Rows from block 3 of the text decoder, named by matrix and row number. Rows with one number belong to one attention dimension. Each number is 500 + 25 x the weight over its row's rms, rounded and kept within 0 to 999. All counts start at 0. Numbers have three digits each. After the name is the row's rms in percent of the matrix's.
# q: attention query, key and value (stacked) (decoder.blocks.3.attn.qkv.weight, 384x128, the q third), inputs 64-127
# k: attention query, key and value (stacked) (decoder.blocks.3.attn.qkv.weight, 384x128, the k third), inputs 64-127
q.49 110:504503527503545499492485508467517513507506479467521500542495467493507453499514508496533473462526516499548510514501498543504510465526452475477479462459499510504490532516529497519474509507547546
k.49 102:531480495512482521481472536508504513545508522500514496547519485489487501495506490514466493508517529485538454532510493480507512513538500499522524473521490498479486488443506511474544484536478510
q.50 108:515498457458515499511474498506517456492508494513505522451538541470505511529495490520552451521527497514451510495526482532475479498499506441507472499543501514456477469486473535531542523491487465
k.50 114:500521460545517480492470534528499513534468506545474502519472450491491491472532502560489514508545488495499490514484488513525477457462469459537523492519505473485469495510516472509513464489494517
q.51 117:510515484514485536481517510467508499494504485522488513571523453490493464464485480534515523485532497494483511556493500541484477504495458477476519507492477516514551487505525499512505499517513506
k.51 105:491503492454513514519494507498543538517499517494521506505500518498472525502513498509507513507449531448492479492467466546495528536468559507468485514543510480505517475484478508523500506529471512
q.52 094:508528479501495476498469534508514479476490485419497476497462520550463519494479505478511521525516535497533482455548495503475506477526497514496560508459537487458521507513453508499525480479483514
k.52 108:499470454494507504512477528533471519454481506534509499488482524499545506504499468499538506491482543527468539517498500515485522497483541500477473513521515487485478516515495518513495529544510462
q.53 119:484552473532465498512521486536477517503499517486502481473494532465512513508515513525514522488466514519487491521518477503526537516514492569512529506547531490547477467481511508480490488513488491
k.53 107:493497466496467465485509494493499489467505486458492469475459455524508486489482528518521499480500467550480521453523519507495481514470456498467503480471508483503497504575477511526505498463502512
q.54 101:484509526501538551568501508470471469496504470459502503521516489540452512479514426509489514510528518509532505475477514553499496509496470516518498480467488473480504506466490495487455559496480515
k.54 098:507462501460521536495535456522457544476474488491509478493489519510540504525500530473493508515487528481490497493459530505468519457510541494496483510468506488481539498454516458505466483514506466
q.55 111:511526456500498469539483521515491543498479511498532537493498517517481504485496480488474502533511454509525553533558465514484521483496501567479514525503470514463524459519501532491524522480526501
k.55 110:560511528485518532439458515498468491496496505515519471524487500483514490507470480463492533521512455532481519479494443499524497530472532513477469489497544485473476513527497504567506512529500503
q.56 105:502534487501484490490486532519486519504482515507438469477495504501541501530498489522545527464487500535470522533469508489499527483507485525548470506529521482524465526503505491534486469514472438
k.56 107:515477475510472496551496505529515494486517473499483497480489501526480473494522501508485459428507475480492514477532489514488489486504459488475510472478485470524520484526475484513468453476504491
q.57 105:521486498488488476520456465512552503523537540490514505509485485457487502497491541528496510437494532490549448473510466513503516505517476528515521482483507485491483477477528483511448517457470557
k.57 109:463485535484455532484479468487505510481530581485484469488465476502532519471520498519522533561507496533516531494491496499445537495498485503480503525491470512514505531501482512509496498474509523
q.58 110:490519509489479551495522483480484498472532519534499462527533508483524505452514556525465502535500489492512510468507568480487529502545485535507524529466478467511511475503501451491487509545465530
k.58 109:494497552463537473525465505513494500502517498422486550551489485509517495467482516512470509550499499463542544494502500524502497499516474515548506483505497490524504546505473519466503515482517503
q.59 107:471528484528492544510494459503497506464448477512484485511480517472452501508475499474474457482487495517522492498516503455508506468480557505484512514487506468514555482510471524519535497494499468
k.59 114:545459456492509473508483508498491481464502471515498482546484491498510494511477533545494474449510491469491524526489460536499505520517511503514508529462488520516508534543497472481486515467470482
q.60 109:482505509457487470504538496493511486469516506508550472513468550535502524503480512512541472527493487560489467516467467538463528452549455454504533485533509500475453500479501495506475479453511532
k.60 114:509459515536462518530506509545525483490505496475477475491445511570503500488534493455507516528465497536517503549495515504543474511443483495521541478494515498500477487476515512496496484498500458
q.61 097:516467452497488524458525498500510514528497472536496532526499521494504477518458467518460469483481527450487512535447475453459556512511498454492500482493502502514510503519497484481506520499545518
k.61 098:495536480496487479505440493501548514495514479510491556485502482500541506471473520483469525501452523477519527506472444486497516515473513503457511497472505507507479448562509511512478511505500498
q.62 095:487526507484499481522445492495467501509490480481442466473509510508541481534510443510517510523482509518448485508478533541484498531517489524568445504520529529521480503445491529553478506511489474
k.62 100:491516472500488485501500486518505500512481441467515508485465495455468475513507471520491476490497486537489469472541538473540471481567487512522517494460455472470532504459510467549504480486478521
q.63 098:496514505506527461492507489425480478459510525489489503497480483564500464480508524495471573502510492505533504517577455516505514458456446542510493514482472474475518501496497520516452514464499503
k.63 098:497488543498545515513484532519485523494495533472500494528535499494523521523523525496502518524503535482490526489510472489514504545506489496498445477512504463512513514526533518496504525527466504
q.64 120:520522516483506523491526489514550532487514533512498459525475548513514526507465517499483498490453494501490463497466460510500504505483524512480523533520507463538526506484481479513504513547488494
k.64 133:467529475505479462528445515507475521512476500472517491442536459461475469483516512488537492507530526507484487469514548511476492478461496492524498475516515525495523534506515523510541509500463454
q.65 106:498510508491505491478492465516494501462524532562475509499491468529535519480467545491469515511492484533477489485470469499495507512514483511469501508461514508476532510483443466458528446531487474
k.65 101:496494501537525519541522544533475509504492477504512512463502499453484534525490472525516467459490541491452546497514555515468510491523512510486450484509477477497513539555523488517514497544525490
q.66 104:460481473506466491546475495501480478511511460498554528498494501498479521501527482490509486516523532496490530475520481556443496475527523522477515483500488527476456504557506522499497518498539505
k.66 112:474516529517556502490521495528514501522506509516498472480496475500491504463501528500496498514501501482522462425526538428542494488440484472481506519471522478511538517502526443440519500493449478
q.67 094:491488504434512496485487497481486487511459484509503519511475514527467509509539445466498551465474483502515470529470491504508493417503538498511524480519497510498468466498494502513465507546480510
k.67 090:526509464546524528507506503512483514520517519552504504500544485432555515547462493560500517526502498474519478526469502517539484546513548511531500520550497501469465487490484522510505514505479518
q.68 112:486496498483477517528488484514483502497519470481508489470506519472514527545487501519518453517504508510445495479532550515498476521491537506493481471520533524521495520517530526483570481468509486
k.68 111:473525518461559512488470472504529500517501499453523524483507442479491530464530520477521447511511504556516460447527523502471496481479450481521526494507512498499508490479507505489533496525471478
q.69 107:518509444544489435497476528495522510483491500523487495487491508462495464505514547485529534508492484497529473460484473523527511562490507481506533497500532456485504492445532498537496574514482507
k.69 112:545524499497487544555493539500515472532489537539536497497506545514489518502499491483485470486512485467520488497447489512511539502515526545514473466531536502503480530480488518538521489504528499
q.70 103:561533543513476535530501487488513528513482525484457507500491453474528515520491498476499478488496506510508491546478512505535472493480515483521497469552485531496518471498482503485450478520469502
k.70 104:486509484476487451536479518494484455473511547512492464500494551531494547472500487458482515467537485493496516487504503483503485516477504539510470497497490440466482538468492506512526517520524466
q.71 102:516464554466515525537521468516507466493507470471520497516531490493480500477487461474485467514511499457512518528455508470470467463520490468538493509462477469490517489505513471500474527525500498
k.71 105:471468492530454492486520503462465504540502502540499496520504501520516456546502502515514542490482505513490519528492528490521542453523479468499525530548479564560472493509475491497498504542470501
q.72 111:499521507525486544458478522503472505481553455524501493550511463493492530547452452495495516506496521519483471528473577506522475540484475503483485515525484482511507471500504520541528505495519504
k.72 104:510486488517488481530532498500517501515506463520505543490522486515527516475493521447485487456567523482496491515492527498546501511482502488526486510509504505480446549524491547486497532471547513
q.73 107:543493487565499482479503534547497473484500486480466567460495478495485512521527518527532487479528474542478481495491524508542487519538474511521484501503527476496525484503512483507544490487517529
k.73 107:509534527489488523494465531441488500529503521518531571515501489546471524474527473462511494485471490502506440481502493505484498511523509509501501505469499484434483532487571486469517489515504509
q.99 088:524504513482471514487502498505506513495515487485493496554466479514502516523507484519492494493514491458496499472523496517508456475511487514504474535500523540542526456501508519537542503414496497
k.99 092:509486477509473501483450474506503509472477500514519499508497502474533486473542519549513530503515485499526478544519450493522500474502478519537505511470487507477514534488576485507457504524455460
q.100 097:522511485502536526499525447505486471490502485491536491520487503523525539547485497514451479446527494515471473480515551480547470538482508465516461533486513504537543494498464471490514496504474530
k.100 100:523500501542493488522519501493484495502496493486475533508439521494470496498462523544484444513484489490474519507522508502507517484537516533483482468476480488511490491526520485514469493476519522
q.101 095:450459478522549475499488498506512517488524503476501436495527535512519502457517504530511495483465523498529481554490490504487489548492545485534526501540471480478441485535482519485534546522520502
k.101 103:458509509499494457523494492451493516503519509483530529511503482503422487517494489503473512505487492506538511471482469498470511486493493564498511522505471540491512506510428579477529540529536528
q.102 095:502519505510507502496467450462469473503491484498486491512461462517524479479518505539484466510481526508482542492483503482476516488484508463497519492508471545511474507521528485479522554517485523
k.102 087:500475479516480501470514533510464512482526486503512545547516514465545448480507518497525512473500487499518502467530509489538506484482546492547486497492493519539520483449508468484501492517489493
q.103 094:470528501501501532479476474518512525509528492477518518503494461478480561489521497507507519524493514487493478511528488510489518513484486479504526473500560518494554475511504524528529545479495483
k.103 084:499533469524471560463474520511486475503519487507497533492572499458514461518502527491532499476485442474532491525487486496486509506520499502517500510508516499515526498492551496480482504479524521
q.104 105:535491492507547492507522505494502512521488488526529477523546521503531520533492498508492504430505471488466466560514494511539475542487511515508488527501539508499501523479476500493528473473453498
k.104 104:526491511531483511526505471459485470529435481507469518507473511550483525483450544512504463507489525548491506486462478518504524483474465529471503504496503519496471513491485514516502513440495482
q.105 099:493544477498505549489445473504461503487462456469506506516497487492529464481507512506518529549507490479484501515454540503484488519477515505512485475498511522466431467518511487526494524457475465
k.105 097:534507480532481533459512505512499488490477490469524517486516465475511489500511487488499484461500511476535455475504476491496437509498550505522495494514485529466511464491542492462523501483467502
q.106 108:551461548494482507508540468492510478545492490478511484460492544522530472534521512547495482505472465514508519493450554499512460512530507497499458510488482507470519499476477532516509496474475524
k.106 099:491485499505537466493526502508475504503477463504488454470491492521534507500473535523493545529542515481433513488463481488522497471501510492495520457512491460495512491571550505538529481529486505
q.107 096:547519525498494519478486488483528480522499530516465526509495485509509522488467505487490526493499509486509469517539476511537501487461500539488484519485562476484521505499509472511484441453456459
k.107 093:537508505512490496494502533473496463503469512527494505510507497506493521480496491468492489453463502505489484540504485505504478506514466446479493515512474515475488503519503511488425510478485499
q.108 108:543533505511514482529532515527517517543483481493479475490498496514520500541462513526546435456495520474464515517510513490520463492484464509475487543524531509491535513467468496497475490489505523
k.108 094:533491480469477530485510516469479483496501489484487504496530464493495507511455487470510490465520544464459498513485554528515529501511511509453509507480499490513477514527526518541465543467542533
q.109 103:488538515500488498496497561522509519451530495482484504499475477465460543491505507471515510498503496515504473503530402505479486535484503510444514507508500485474497463506493551530506495542544508
k.109 100:472464462483504504500442507507541520491499485475478523476520529476506503487525496493509495498491508503521548524497463510479535536504508471439514498452484510442476522475474521490499489554537450
q.110 098:501520500551506501514489531506449503497477495480490498529518519502479510500498488502493485493510492486485481506485520502509465496463515540536510549513495505509501500470481514546526518556476510
k.110 101:533529532481496545549497475467522512474466557476516476493494480462482439453489498468527463523491506531513522488477513464468504499505497503493504492494462527494511489493472500473500508482506522
q.111 104:483488452535554475517511514516520498464534484572456503537488492499488522507476510503524453453520526515486488564497497475520474496483492492492509522522525528497534504490482474477529522514501518
k.111 098:480471461507473515530499497457478490501488522482514498493499511495466487519489536495477464502500451527510509517482527527471506475478498517477492490484501496536473515523494523518474541467535489
q.112 113:499498517527500474514519493490475490422534485491487480537487458522510495462496493450465483523519465476495501521516498509503475505466457501486484528512521490497490529519530515523493519531511462
k.112 110:436515522495547508491502476531512512526503491482519498474469484509483515526524502495524496486473519559510486454458553538474482493500514530532478462495479515535508504497519502472485541495493500
q.113 102:515468465534512529485513495523496493510507498532491460509512464518512492541500516506505490495528472462510526518482495493537481522467511537514474496519467505448487483566485490493516520526498545
k.113 113:502486474548502509488552480509494504515517484532506441551498509489531510496505551517532504451497507491488498504539523524511479453496487445527502487502533484523497529511539506488484504476506470
q.114 109:496535496511536516494526508528490503491513534517508490499449469509567535522478537481511486503501500500470517460503482488525499546444500546484505499522535479529511514496461471485506458515529496
k.114 102:501498468511491507509461508464518458491486480462500510488517476509459469493530531503521519504556504447494528523513522536484502485540471460519489456463494492497509509539530508528507528469505519
q.115 101:509517497513484475519486534506531479502475511476484446495496497491519522501469540529500505465496520496465499492519507499506486541456458490463474502520516460508520476497463490493527498514564504
k.115 094:515486459479504483520465525491491450495500428513501519501525510498476493506495504502539464473491539463492503495476499471518512503514538482514502481518495466488492518523502491521515527489506546
q.116 102:494452489476506497501508489467477482521513511488557515477504525545480499491514501496473476489479487508486479490527494506505541453449523456493476511509533573505498523514481541479529516492459459
k.116 091:478500517502518512506459455490481500539480486513480502488489439515492485478504479493478505459503464520529531490486534480576538482528494491473506506509511525537477521464511490516495481495487465
q.117 095:520441496497530492464546485492452518488505466514451551471489494480516539489530525518537479569508477522512538519484513504463513496554490490506476482545478482521503529542498514502475478521516477
k.117 107:495527497467475483458491485533522558506547520480549508450508489488476466517483505510507496497507462483470470508504553545477510526492536530483468499547510529523462511527520537520483477511479476
q.118 093:503484511469516521543439489522508462507524528517511531530518496531476483511506466495486496515534520510499482492500505523425474446521491547502472486480495532448486455481497517519535521508479493
k.118 087:466512497528515482532488438559499507481496518450515474507518483518523486511545472503488521487486536481542481479518467507503495508497516448483499479482483528511508535500502528482483511538495511
q.119 096:501498482514495493504507502510490452551484480500484523494533463511481507462512500532513480467513511500500511526475552456495521528499479491532503482522498496494493458475444513511542539527515512
k.119 106:518472539468509482523490498490491497490486546478525506454503491498484493505502525508494493509518463449504518480463477477507524501450502469491497469476490461527511490506465467493477504493550541
q.120 110:524467503477486501536511529521499519505559524510487503504564515473522515516473494492524506506471531508522501539441492494518505524524516522465520497530501461494469541491483499514544519546487470
k.120 096:443509537494501503463501500505516476488528497500529494458486482525476505521516509477486486486584480533498516498471516460494547527528466502483483496504458502511448503513472531554535528506531533