config = dict(
    dataset='read English sentences (LibriTTS-R)',
    hop_length=160,
    encoder_padding_mode='reflect',
    encoder_stem='single',
    decoder_width=128,
    init='lecun_normal',
    lr=0.0014,
    eps=1e-08,
    steps=6100,
    warmup_steps=180,
)
Rows from block 3 of the text decoder, named by matrix and row number. Rows with one number belong to one attention dimension. Each number is 200 + 40 x the weight over its row's rms, rounded and kept within 0 to 999. All counts start at 0. After the name is the row's rms in percent of the matrix's.
# q: attention query, key and value (stacked) (decoder.blocks.3.attn.qkv.weight, 384x128, the q third), inputs 64-127
# k: attention query, key and value (stacked) (decoder.blocks.3.attn.qkv.weight, 384x128, the k third), inputs 64-127
q.74,092,216,221,196,253,299,203,216,227,167,229,211,202,180,176,226,144,137,146,251,118,179,188,258,244,283,166,271,256,252,165,218,238,160,186,153,197,189,241,203,145,284,190,199,163,171,149,214,153,172,193,212,171,221,199,245,190,183,174,176,216,204,256,234,282
q.75,097,207,184,200,282,199,215,182,181,226,179,185,213,272,219,193,265,124,241,159,215,178,241,214,155,184,248,158,184,220,284,268,263,203,179,236,211,236,168,255,151,161,144,154,191,145,205,198,201,231,153,203,160,229,204,159,159,238,209,194,210,207,209,149,132
q.76,097,236,191,123,261,206,198,263,189,260,192,206,165,228,149,237,244,189,218,117,275,238,192,242,122,162,286,202,164,246,207,221,228,251,156,252,202,248,123,238,230,140,154,148,193,190,188,234,231,155,147,222,179,192,213,161,153,218,177,121,215,246,144,166,194
q.77,097,232,226,246,120,232,208,185,218,213,173,178,273,175,212,181,233,252,206,203,213,199,205,192,282,232,207,202,207,221,233,220,158,187,174,215,256,180,138,132,173,240,256,209,244,248,219,191,214,181,203,142,275,225,207,228,143,68,196,210,190,120,225,223,148
q.78,099,207,288,172,219,182,160,251,214,239,216,202,224,167,208,204,203,225,230,175,174,224,166,192,171,202,206,259,198,136,157,91,245,112,210,260,210,184,173,141,262,211,212,193,202,313,126,220,178,202,192,200,167,201,214,184,110,198,170,179,153,195,160,204,95
q.79,093,227,198,138,236,159,165,238,242,196,234,176,231,174,99,235,222,178,238,208,132,172,162,174,172,209,223,208,156,163,241,209,170,170,226,227,205,182,258,219,205,191,171,178,205,207,237,267,259,187,172,147,248,156,192,173,180,181,217,223,181,180,230,225,236
q.80,128,203,178,300,165,209,231,160,230,179,134,228,194,140,198,209,232,214,187,267,247,199,224,200,262,201,203,120,176,110,246,222,139,256,150,171,151,254,130,132,182,189,195,248,216,209,231,187,174,226,217,169,172,215,214,163,206,147,207,246,166,190,202,213,259
q.81,106,187,178,245,155,219,164,122,171,227,177,220,167,224,210,115,216,232,170,171,177,218,217,183,183,229,217,232,238,197,158,234,272,107,174,200,281,154,279,208,255,211,171,213,159,207,184,203,243,182,146,222,252,152,92,195,253,181,215,218,185,273,96,207,208
q.82,108,258,201,201,169,170,176,230,252,189,180,241,193,166,177,163,197,170,191,303,145,183,183,170,145,250,215,181,236,231,185,119,196,120,228,126,215,256,123,179,257,200,196,165,258,212,243,191,169,170,179,140,215,196,181,199,219,230,261,255,233,157,213,176,230
q.83,114,211,226,150,217,189,188,189,161,148,242,187,219,258,188,234,194,248,158,179,223,184,184,285,245,213,206,220,215,176,179,208,212,237,186,190,193,213,267,191,143,244,147,204,99,272,187,257,201,190,183,299,196,187,184,194,146,218,178,155,193,166,207,150,194
q.84,095,203,138,246,173,217,195,253,149,192,186,188,169,321,208,137,272,202,247,247,192,190,216,157,266,219,215,149,162,171,126,202,210,246,177,250,237,189,132,233,163,174,135,183,229,162,230,245,217,174,225,188,228,254,191,75,125,202,244,180,177,214,146,220,244
q.85,097,172,212,210,209,202,133,181,248,208,216,195,193,137,193,178,205,161,214,155,173,123,230,213,159,103,246,228,202,197,260,138,184,215,210,260,212,282,229,201,177,154,156,169,174,243,139,224,177,158,169,215,184,195,212,228,231,264,225,177,213,189,93,213,220
q.86,087,198,161,158,208,188,228,104,208,252,223,206,137,167,216,223,184,207,239,207,226,235,227,206,186,271,283,232,189,229,194,185,117,216,105,244,198,248,146,239,284,138,197,210,190,206,175,222,229,183,202,172,289,193,173,135,137,171,221,231,152,210,168,109,206
q.87,099,219,212,162,213,215,293,289,206,220,251,222,188,209,149,195,244,118,213,211,173,207,207,189,213,175,197,233,218,266,183,210,197,213,180,129,202,174,237,231,174,221,206,178,215,260,183,155,202,155,218,199,182,185,215,199,190,194,192,218,235,235,170,223,159
q.88,100,225,187,106,190,210,245,189,208,222,186,171,261,188,221,172,237,254,205,140,265,223,164,203,215,284,225,207,222,217,132,251,250,177,194,178,204,236,253,211,252,232,198,174,280,278,170,206,159,186,197,196,223,215,259,209,182,174,201,209,174,167,212,194,151
q.89,089,262,214,119,150,160,136,163,216,183,160,111,185,216,144,224,203,186,192,160,235,245,201,211,183,148,187,173,226,187,212,192,184,240,164,167,273,205,198,217,148,220,213,207,225,214,202,176,202,233,128,196,231,149,181,166,190,146,188,254,160,169,182,121,261
q.90,097,175,202,178,243,191,151,183,208,232,188,163,143,234,152,185,231,185,231,165,231,247,204,193,101,178,270,198,186,167,258,233,188,190,144,295,159,215,204,237,257,146,161,148,238,196,160,194,245,202,103,176,192,194,214,124,262,227,203,176,163,247,146,170,221
q.91,106,201,193,257,154,222,189,199,305,197,172,176,232,255,143,214,189,199,159,164,195,244,181,176,233,187,212,174,194,179,170,204,169,159,241,195,186,159,132,233,169,214,226,157,128,271,135,142,213,246,243,196,254,171,163,258,237,162,266,182,177,164,178,147,191
q.92,100,268,197,228,183,212,166,219,232,154,198,228,236,165,193,192,215,192,205,193,180,243,207,250,213,275,178,212,176,315,190,228,152,200,165,181,165,244,213,226,136,137,182,181,241,222,180,191,178,229,112,193,201,140,309,212,198,157,172,163,200,179,213,235,259
q.93,108,202,223,148,210,290,161,194,124,171,267,244,224,126,191,162,117,202,256,188,212,177,196,227,153,218,191,214,230,218,235,219,271,235,189,255,156,270,203,234,209,200,201,110,255,202,147,258,183,219,177,174,235,179,205,179,160,186,193,149,175,171,245,195,199
q.94,106,196,184,238,97,200,217,265,167,203,203,211,174,264,180,203,170,213,247,232,194,193,192,166,227,189,215,148,195,187,62,166,235,202,153,185,193,186,174,175,227,253,197,190,195,255,188,185,191,155,250,190,276,236,137,219,228,181,225,183,156,183,224,165,312
q.95,099,171,201,248,143,180,216,201,120,184,194,188,204,151,211,217,212,229,173,210,233,88,218,237,218,241,220,159,153,98,177,208,240,182,227,218,214,251,252,179,160,198,249,198,197,120,241,196,135,181,188,192,231,253,163,226,151,140,215,196,182,143,231,225,137
q.96,110,214,149,144,152,214,175,245,240,168,141,270,206,242,212,199,139,137,232,182,158,210,208,202,202,244,130,235,299,182,136,138,233,226,205,149,182,193,187,137,221,232,244,165,185,234,240,208,168,311,244,259,221,167,231,244,212,166,212,233,237,193,170,172,222
q.97,127,239,91,85,262,200,170,228,149,204,210,206,168,229,186,198,225,177,202,189,182,166,143,158,175,286,264,196,277,255,204,174,244,176,173,147,249,184,243,226,215,201,162,132,246,237,225,266,185,196,215,122,227,207,149,188,253,293,163,197,233,203,210,192,235
q.98,108,256,187,214,251,161,184,245,192,252,190,260,155,147,197,166,169,121,183,192,231,142,224,177,134,255,250,214,190,186,205,252,307,144,129,286,250,241,231,210,242,222,154,192,244,192,207,243,188,242,118,203,192,155,162,180,188,213,199,164,182,216,127,211,238
k.74,087,160,184,179,179,138,161,271,199,184,165,193,157,163,110,243,182,248,234,197,188,215,258,41,182,175,266,201,154,186,192,182,168,148,217,252,197,186,206,211,208,182,200,147,212,252,272,232,206,174,117,227,207,147,326,236,243,200,238,151,184,176,197,163,240
k.75,105,243,223,191,217,199,125,183,193,223,185,232,249,201,170,238,216,186,200,216,170,216,253,282,214,171,228,207,282,207,224,174,190,166,174,172,205,238,198,183,204,211,262,171,235,274,191,245,150,229,227,224,213,235,162,255,188,233,249,159,174,119,96,195,206
k.76,098,233,218,239,196,247,149,181,154,206,237,178,173,204,186,246,287,174,214,236,192,295,251,316,204,217,213,195,170,206,173,232,181,265,168,173,196,238,162,268,201,190,233,192,216,265,117,209,175,192,293,191,200,251,194,231,155,196,247,192,202,60,220,167,185
k.77,097,158,197,248,195,242,237,180,255,253,225,185,250,158,188,138,215,186,135,176,218,224,201,126,249,176,155,181,253,156,194,223,174,155,216,261,217,222,240,228,172,182,216,205,238,184,220,215,253,196,194,170,144,201,203,143,181,175,176,213,195,259,196,247,167
k.78,104,188,163,222,153,239,267,172,149,206,224,154,191,174,205,205,234,245,126,261,220,236,209,217,235,213,230,236,186,167,194,207,136,158,222,211,241,180,197,178,209,200,210,224,210,199,274,191,227,201,208,160,211,204,123,150,226,172,166,324,176,285,262,212,184
k.79,088,315,226,191,212,194,272,239,196,218,219,138,175,242,227,197,195,190,233,241,232,207,147,204,296,235,186,160,234,208,187,223,116,229,104,160,159,125,158,195,118,280,205,217,263,213,222,187,185,271,239,160,245,154,140,153,147,167,234,233,199,193,211,204,231
k.80,128,183,173,157,202,184,173,172,292,262,144,227,162,248,225,146,198,213,159,211,252,156,264,161,200,192,232,225,216,229,195,138,262,128,133,208,281,204,211,235,205,181,154,138,277,125,200,245,214,156,107,234,190,146,154,191,240,221,232,298,233,191,171,234,234
k.81,118,211,185,192,191,222,215,187,256,134,170,197,224,174,220,253,212,168,145,221,119,239,179,239,234,226,170,257,237,199,237,134,156,224,249,174,159,242,165,165,163,271,226,250,220,238,181,165,200,268,194,250,189,218,298,192,188,196,112,176,170,178,177,168,215
k.82,098,260,208,208,200,171,163,150,301,215,164,174,178,222,171,157,171,154,195,187,254,193,197,214,168,200,194,135,223,185,267,181,204,163,174,207,187,217,179,268,172,121,150,183,295,145,174,188,184,260,200,139,166,172,78,161,200,222,208,229,181,182,209,206,227
k.83,098,226,201,196,168,190,183,190,115,187,275,174,151,203,209,191,207,214,260,179,181,222,174,205,259,190,254,186,136,184,171,294,190,208,231,169,215,196,248,162,210,192,181,193,120,253,237,207,197,153,221,247,200,199,267,181,170,207,195,208,238,137,213,176,164
k.84,091,141,179,193,211,200,180,221,227,226,264,201,178,212,200,143,177,206,209,170,236,139,188,191,204,188,216,158,194,219,169,219,233,183,134,197,246,267,246,156,220,129,187,184,276,138,195,180,218,191,191,196,185,257,71,247,201,191,153,154,242,190,204,232,280
k.85,102,211,225,202,262,166,201,134,155,159,218,173,181,192,219,195,251,170,208,254,178,239,228,243,209,258,200,256,221,216,190,224,168,181,194,152,235,229,164,177,172,249,233,202,164,269,172,180,139,180,216,165,206,93,229,203,198,203,159,234,181,211,203,219,173
k.86,082,268,196,211,158,225,207,215,264,185,206,158,210,200,268,200,226,173,199,222,264,267,220,325,253,287,134,138,195,184,173,215,183,203,178,201,166,237,153,206,173,217,208,277,211,239,175,152,171,241,304,141,181,287,132,209,148,199,232,221,192,195,285,204,163
k.87,103,190,229,200,211,252,185,160,169,185,268,200,207,214,160,214,133,276,221,134,250,231,194,199,187,133,266,177,276,197,210,215,152,242,212,162,204,186,239,208,153,141,240,261,213,174,141,226,243,230,161,155,179,202,181,216,186,198,153,171,135,215,294,205,206
k.88,103,204,271,214,178,166,196,175,194,193,297,184,169,135,184,157,215,168,213,205,211,255,240,203,262,164,202,221,135,221,159,246,214,182,276,218,251,201,173,246,174,200,155,181,189,193,156,155,259,180,222,191,169,214,150,59,147,252,192,206,179,221,208,247,198
k.89,102,262,310,276,227,121,184,226,234,144,198,197,210,196,188,270,213,168,127,216,204,273,236,221,210,135,148,171,155,224,174,262,265,217,198,183,227,206,241,159,242,191,218,152,207,157,222,200,159,217,196,200,251,259,208,231,150,165,150,246,185,186,151,223,225
k.90,089,267,196,193,229,218,268,190,149,148,190,199,229,258,221,225,246,143,156,268,235,199,225,311,211,235,165,204,168,225,175,205,195,303,129,177,225,242,129,207,228,279,178,182,181,275,192,172,173,209,305,206,251,225,136,187,202,169,194,223,182,183,227,217,178
k.91,102,154,187,179,231,231,161,239,155,276,222,191,222,100,249,165,162,191,215,143,200,125,202,248,186,148,214,232,215,164,158,205,212,170,250,215,263,114,269,142,173,200,144,131,241,189,224,204,180,191,198,132,182,219,238,194,179,168,184,219,285,220,188,159,110
k.92,116,205,227,160,193,193,194,177,255,173,136,259,200,205,185,256,92,258,196,189,206,161,193,208,192,178,251,192,216,168,260,226,184,217,266,168,189,181,253,199,173,182,222,146,226,190,171,199,226,248,226,176,248,277,223,188,212,183,221,223,214,172,189,124,203
k.93,111,231,207,206,211,130,186,215,216,202,205,194,208,214,161,304,256,186,129,244,177,218,171,146,198,214,157,175,225,209,242,236,166,218,201,177,134,226,196,246,191,178,198,253,192,245,271,190,230,247,251,231,251,175,216,127,228,318,249,177,220,228,238,206,221
k.94,104,151,183,172,167,216,163,282,181,261,262,199,185,211,254,265,208,170,253,219,218,156,148,199,190,246,228,195,113,167,180,216,234,190,224,281,254,193,204,192,194,170,166,206,115,168,201,154,191,210,159,201,188,181,149,284,203,176,140,225,224,279,289,175,236
k.95,094,190,162,166,204,231,113,202,234,143,183,196,216,128,217,227,214,219,197,195,141,235,216,216,284,229,207,238,206,207,188,147,163,124,272,203,213,219,247,207,227,255,184,178,158,160,200,214,163,215,179,276,272,189,162,234,230,216,224,179,159,275,101,199,227
k.96,122,183,268,221,158,208,176,223,177,113,228,236,193,234,193,206,168,224,132,195,201,124,177,253,276,215,196,251,184,251,166,216,181,211,230,115,150,203,184,258,244,206,243,178,211,223,152,191,198,167,257,214,289,218,188,223,217,215,230,186,196,152,164,164,226
k.97,134,258,175,259,152,181,223,210,146,177,220,252,221,231,278,224,226,191,224,212,203,172,196,218,220,157,128,196,148,221,172,223,131,252,200,228,107,213,202,245,206,253,249,260,168,251,200,144,136,233,223,281,190,231,246,225,175,172,173,166,242,198,220,146,197
k.98,106,204,183,209,272,178,161,183,231,208,198,212,204,135,169,226,250,194,170,287,193,232,253,188,179,180,261,192,267,181,281,246,237,149,210,240,186,259,190,138,145,223,124,96,142,145,221,248,255,241,126,204,193,144,183,195,156,195,224,144,235,170,247,194,206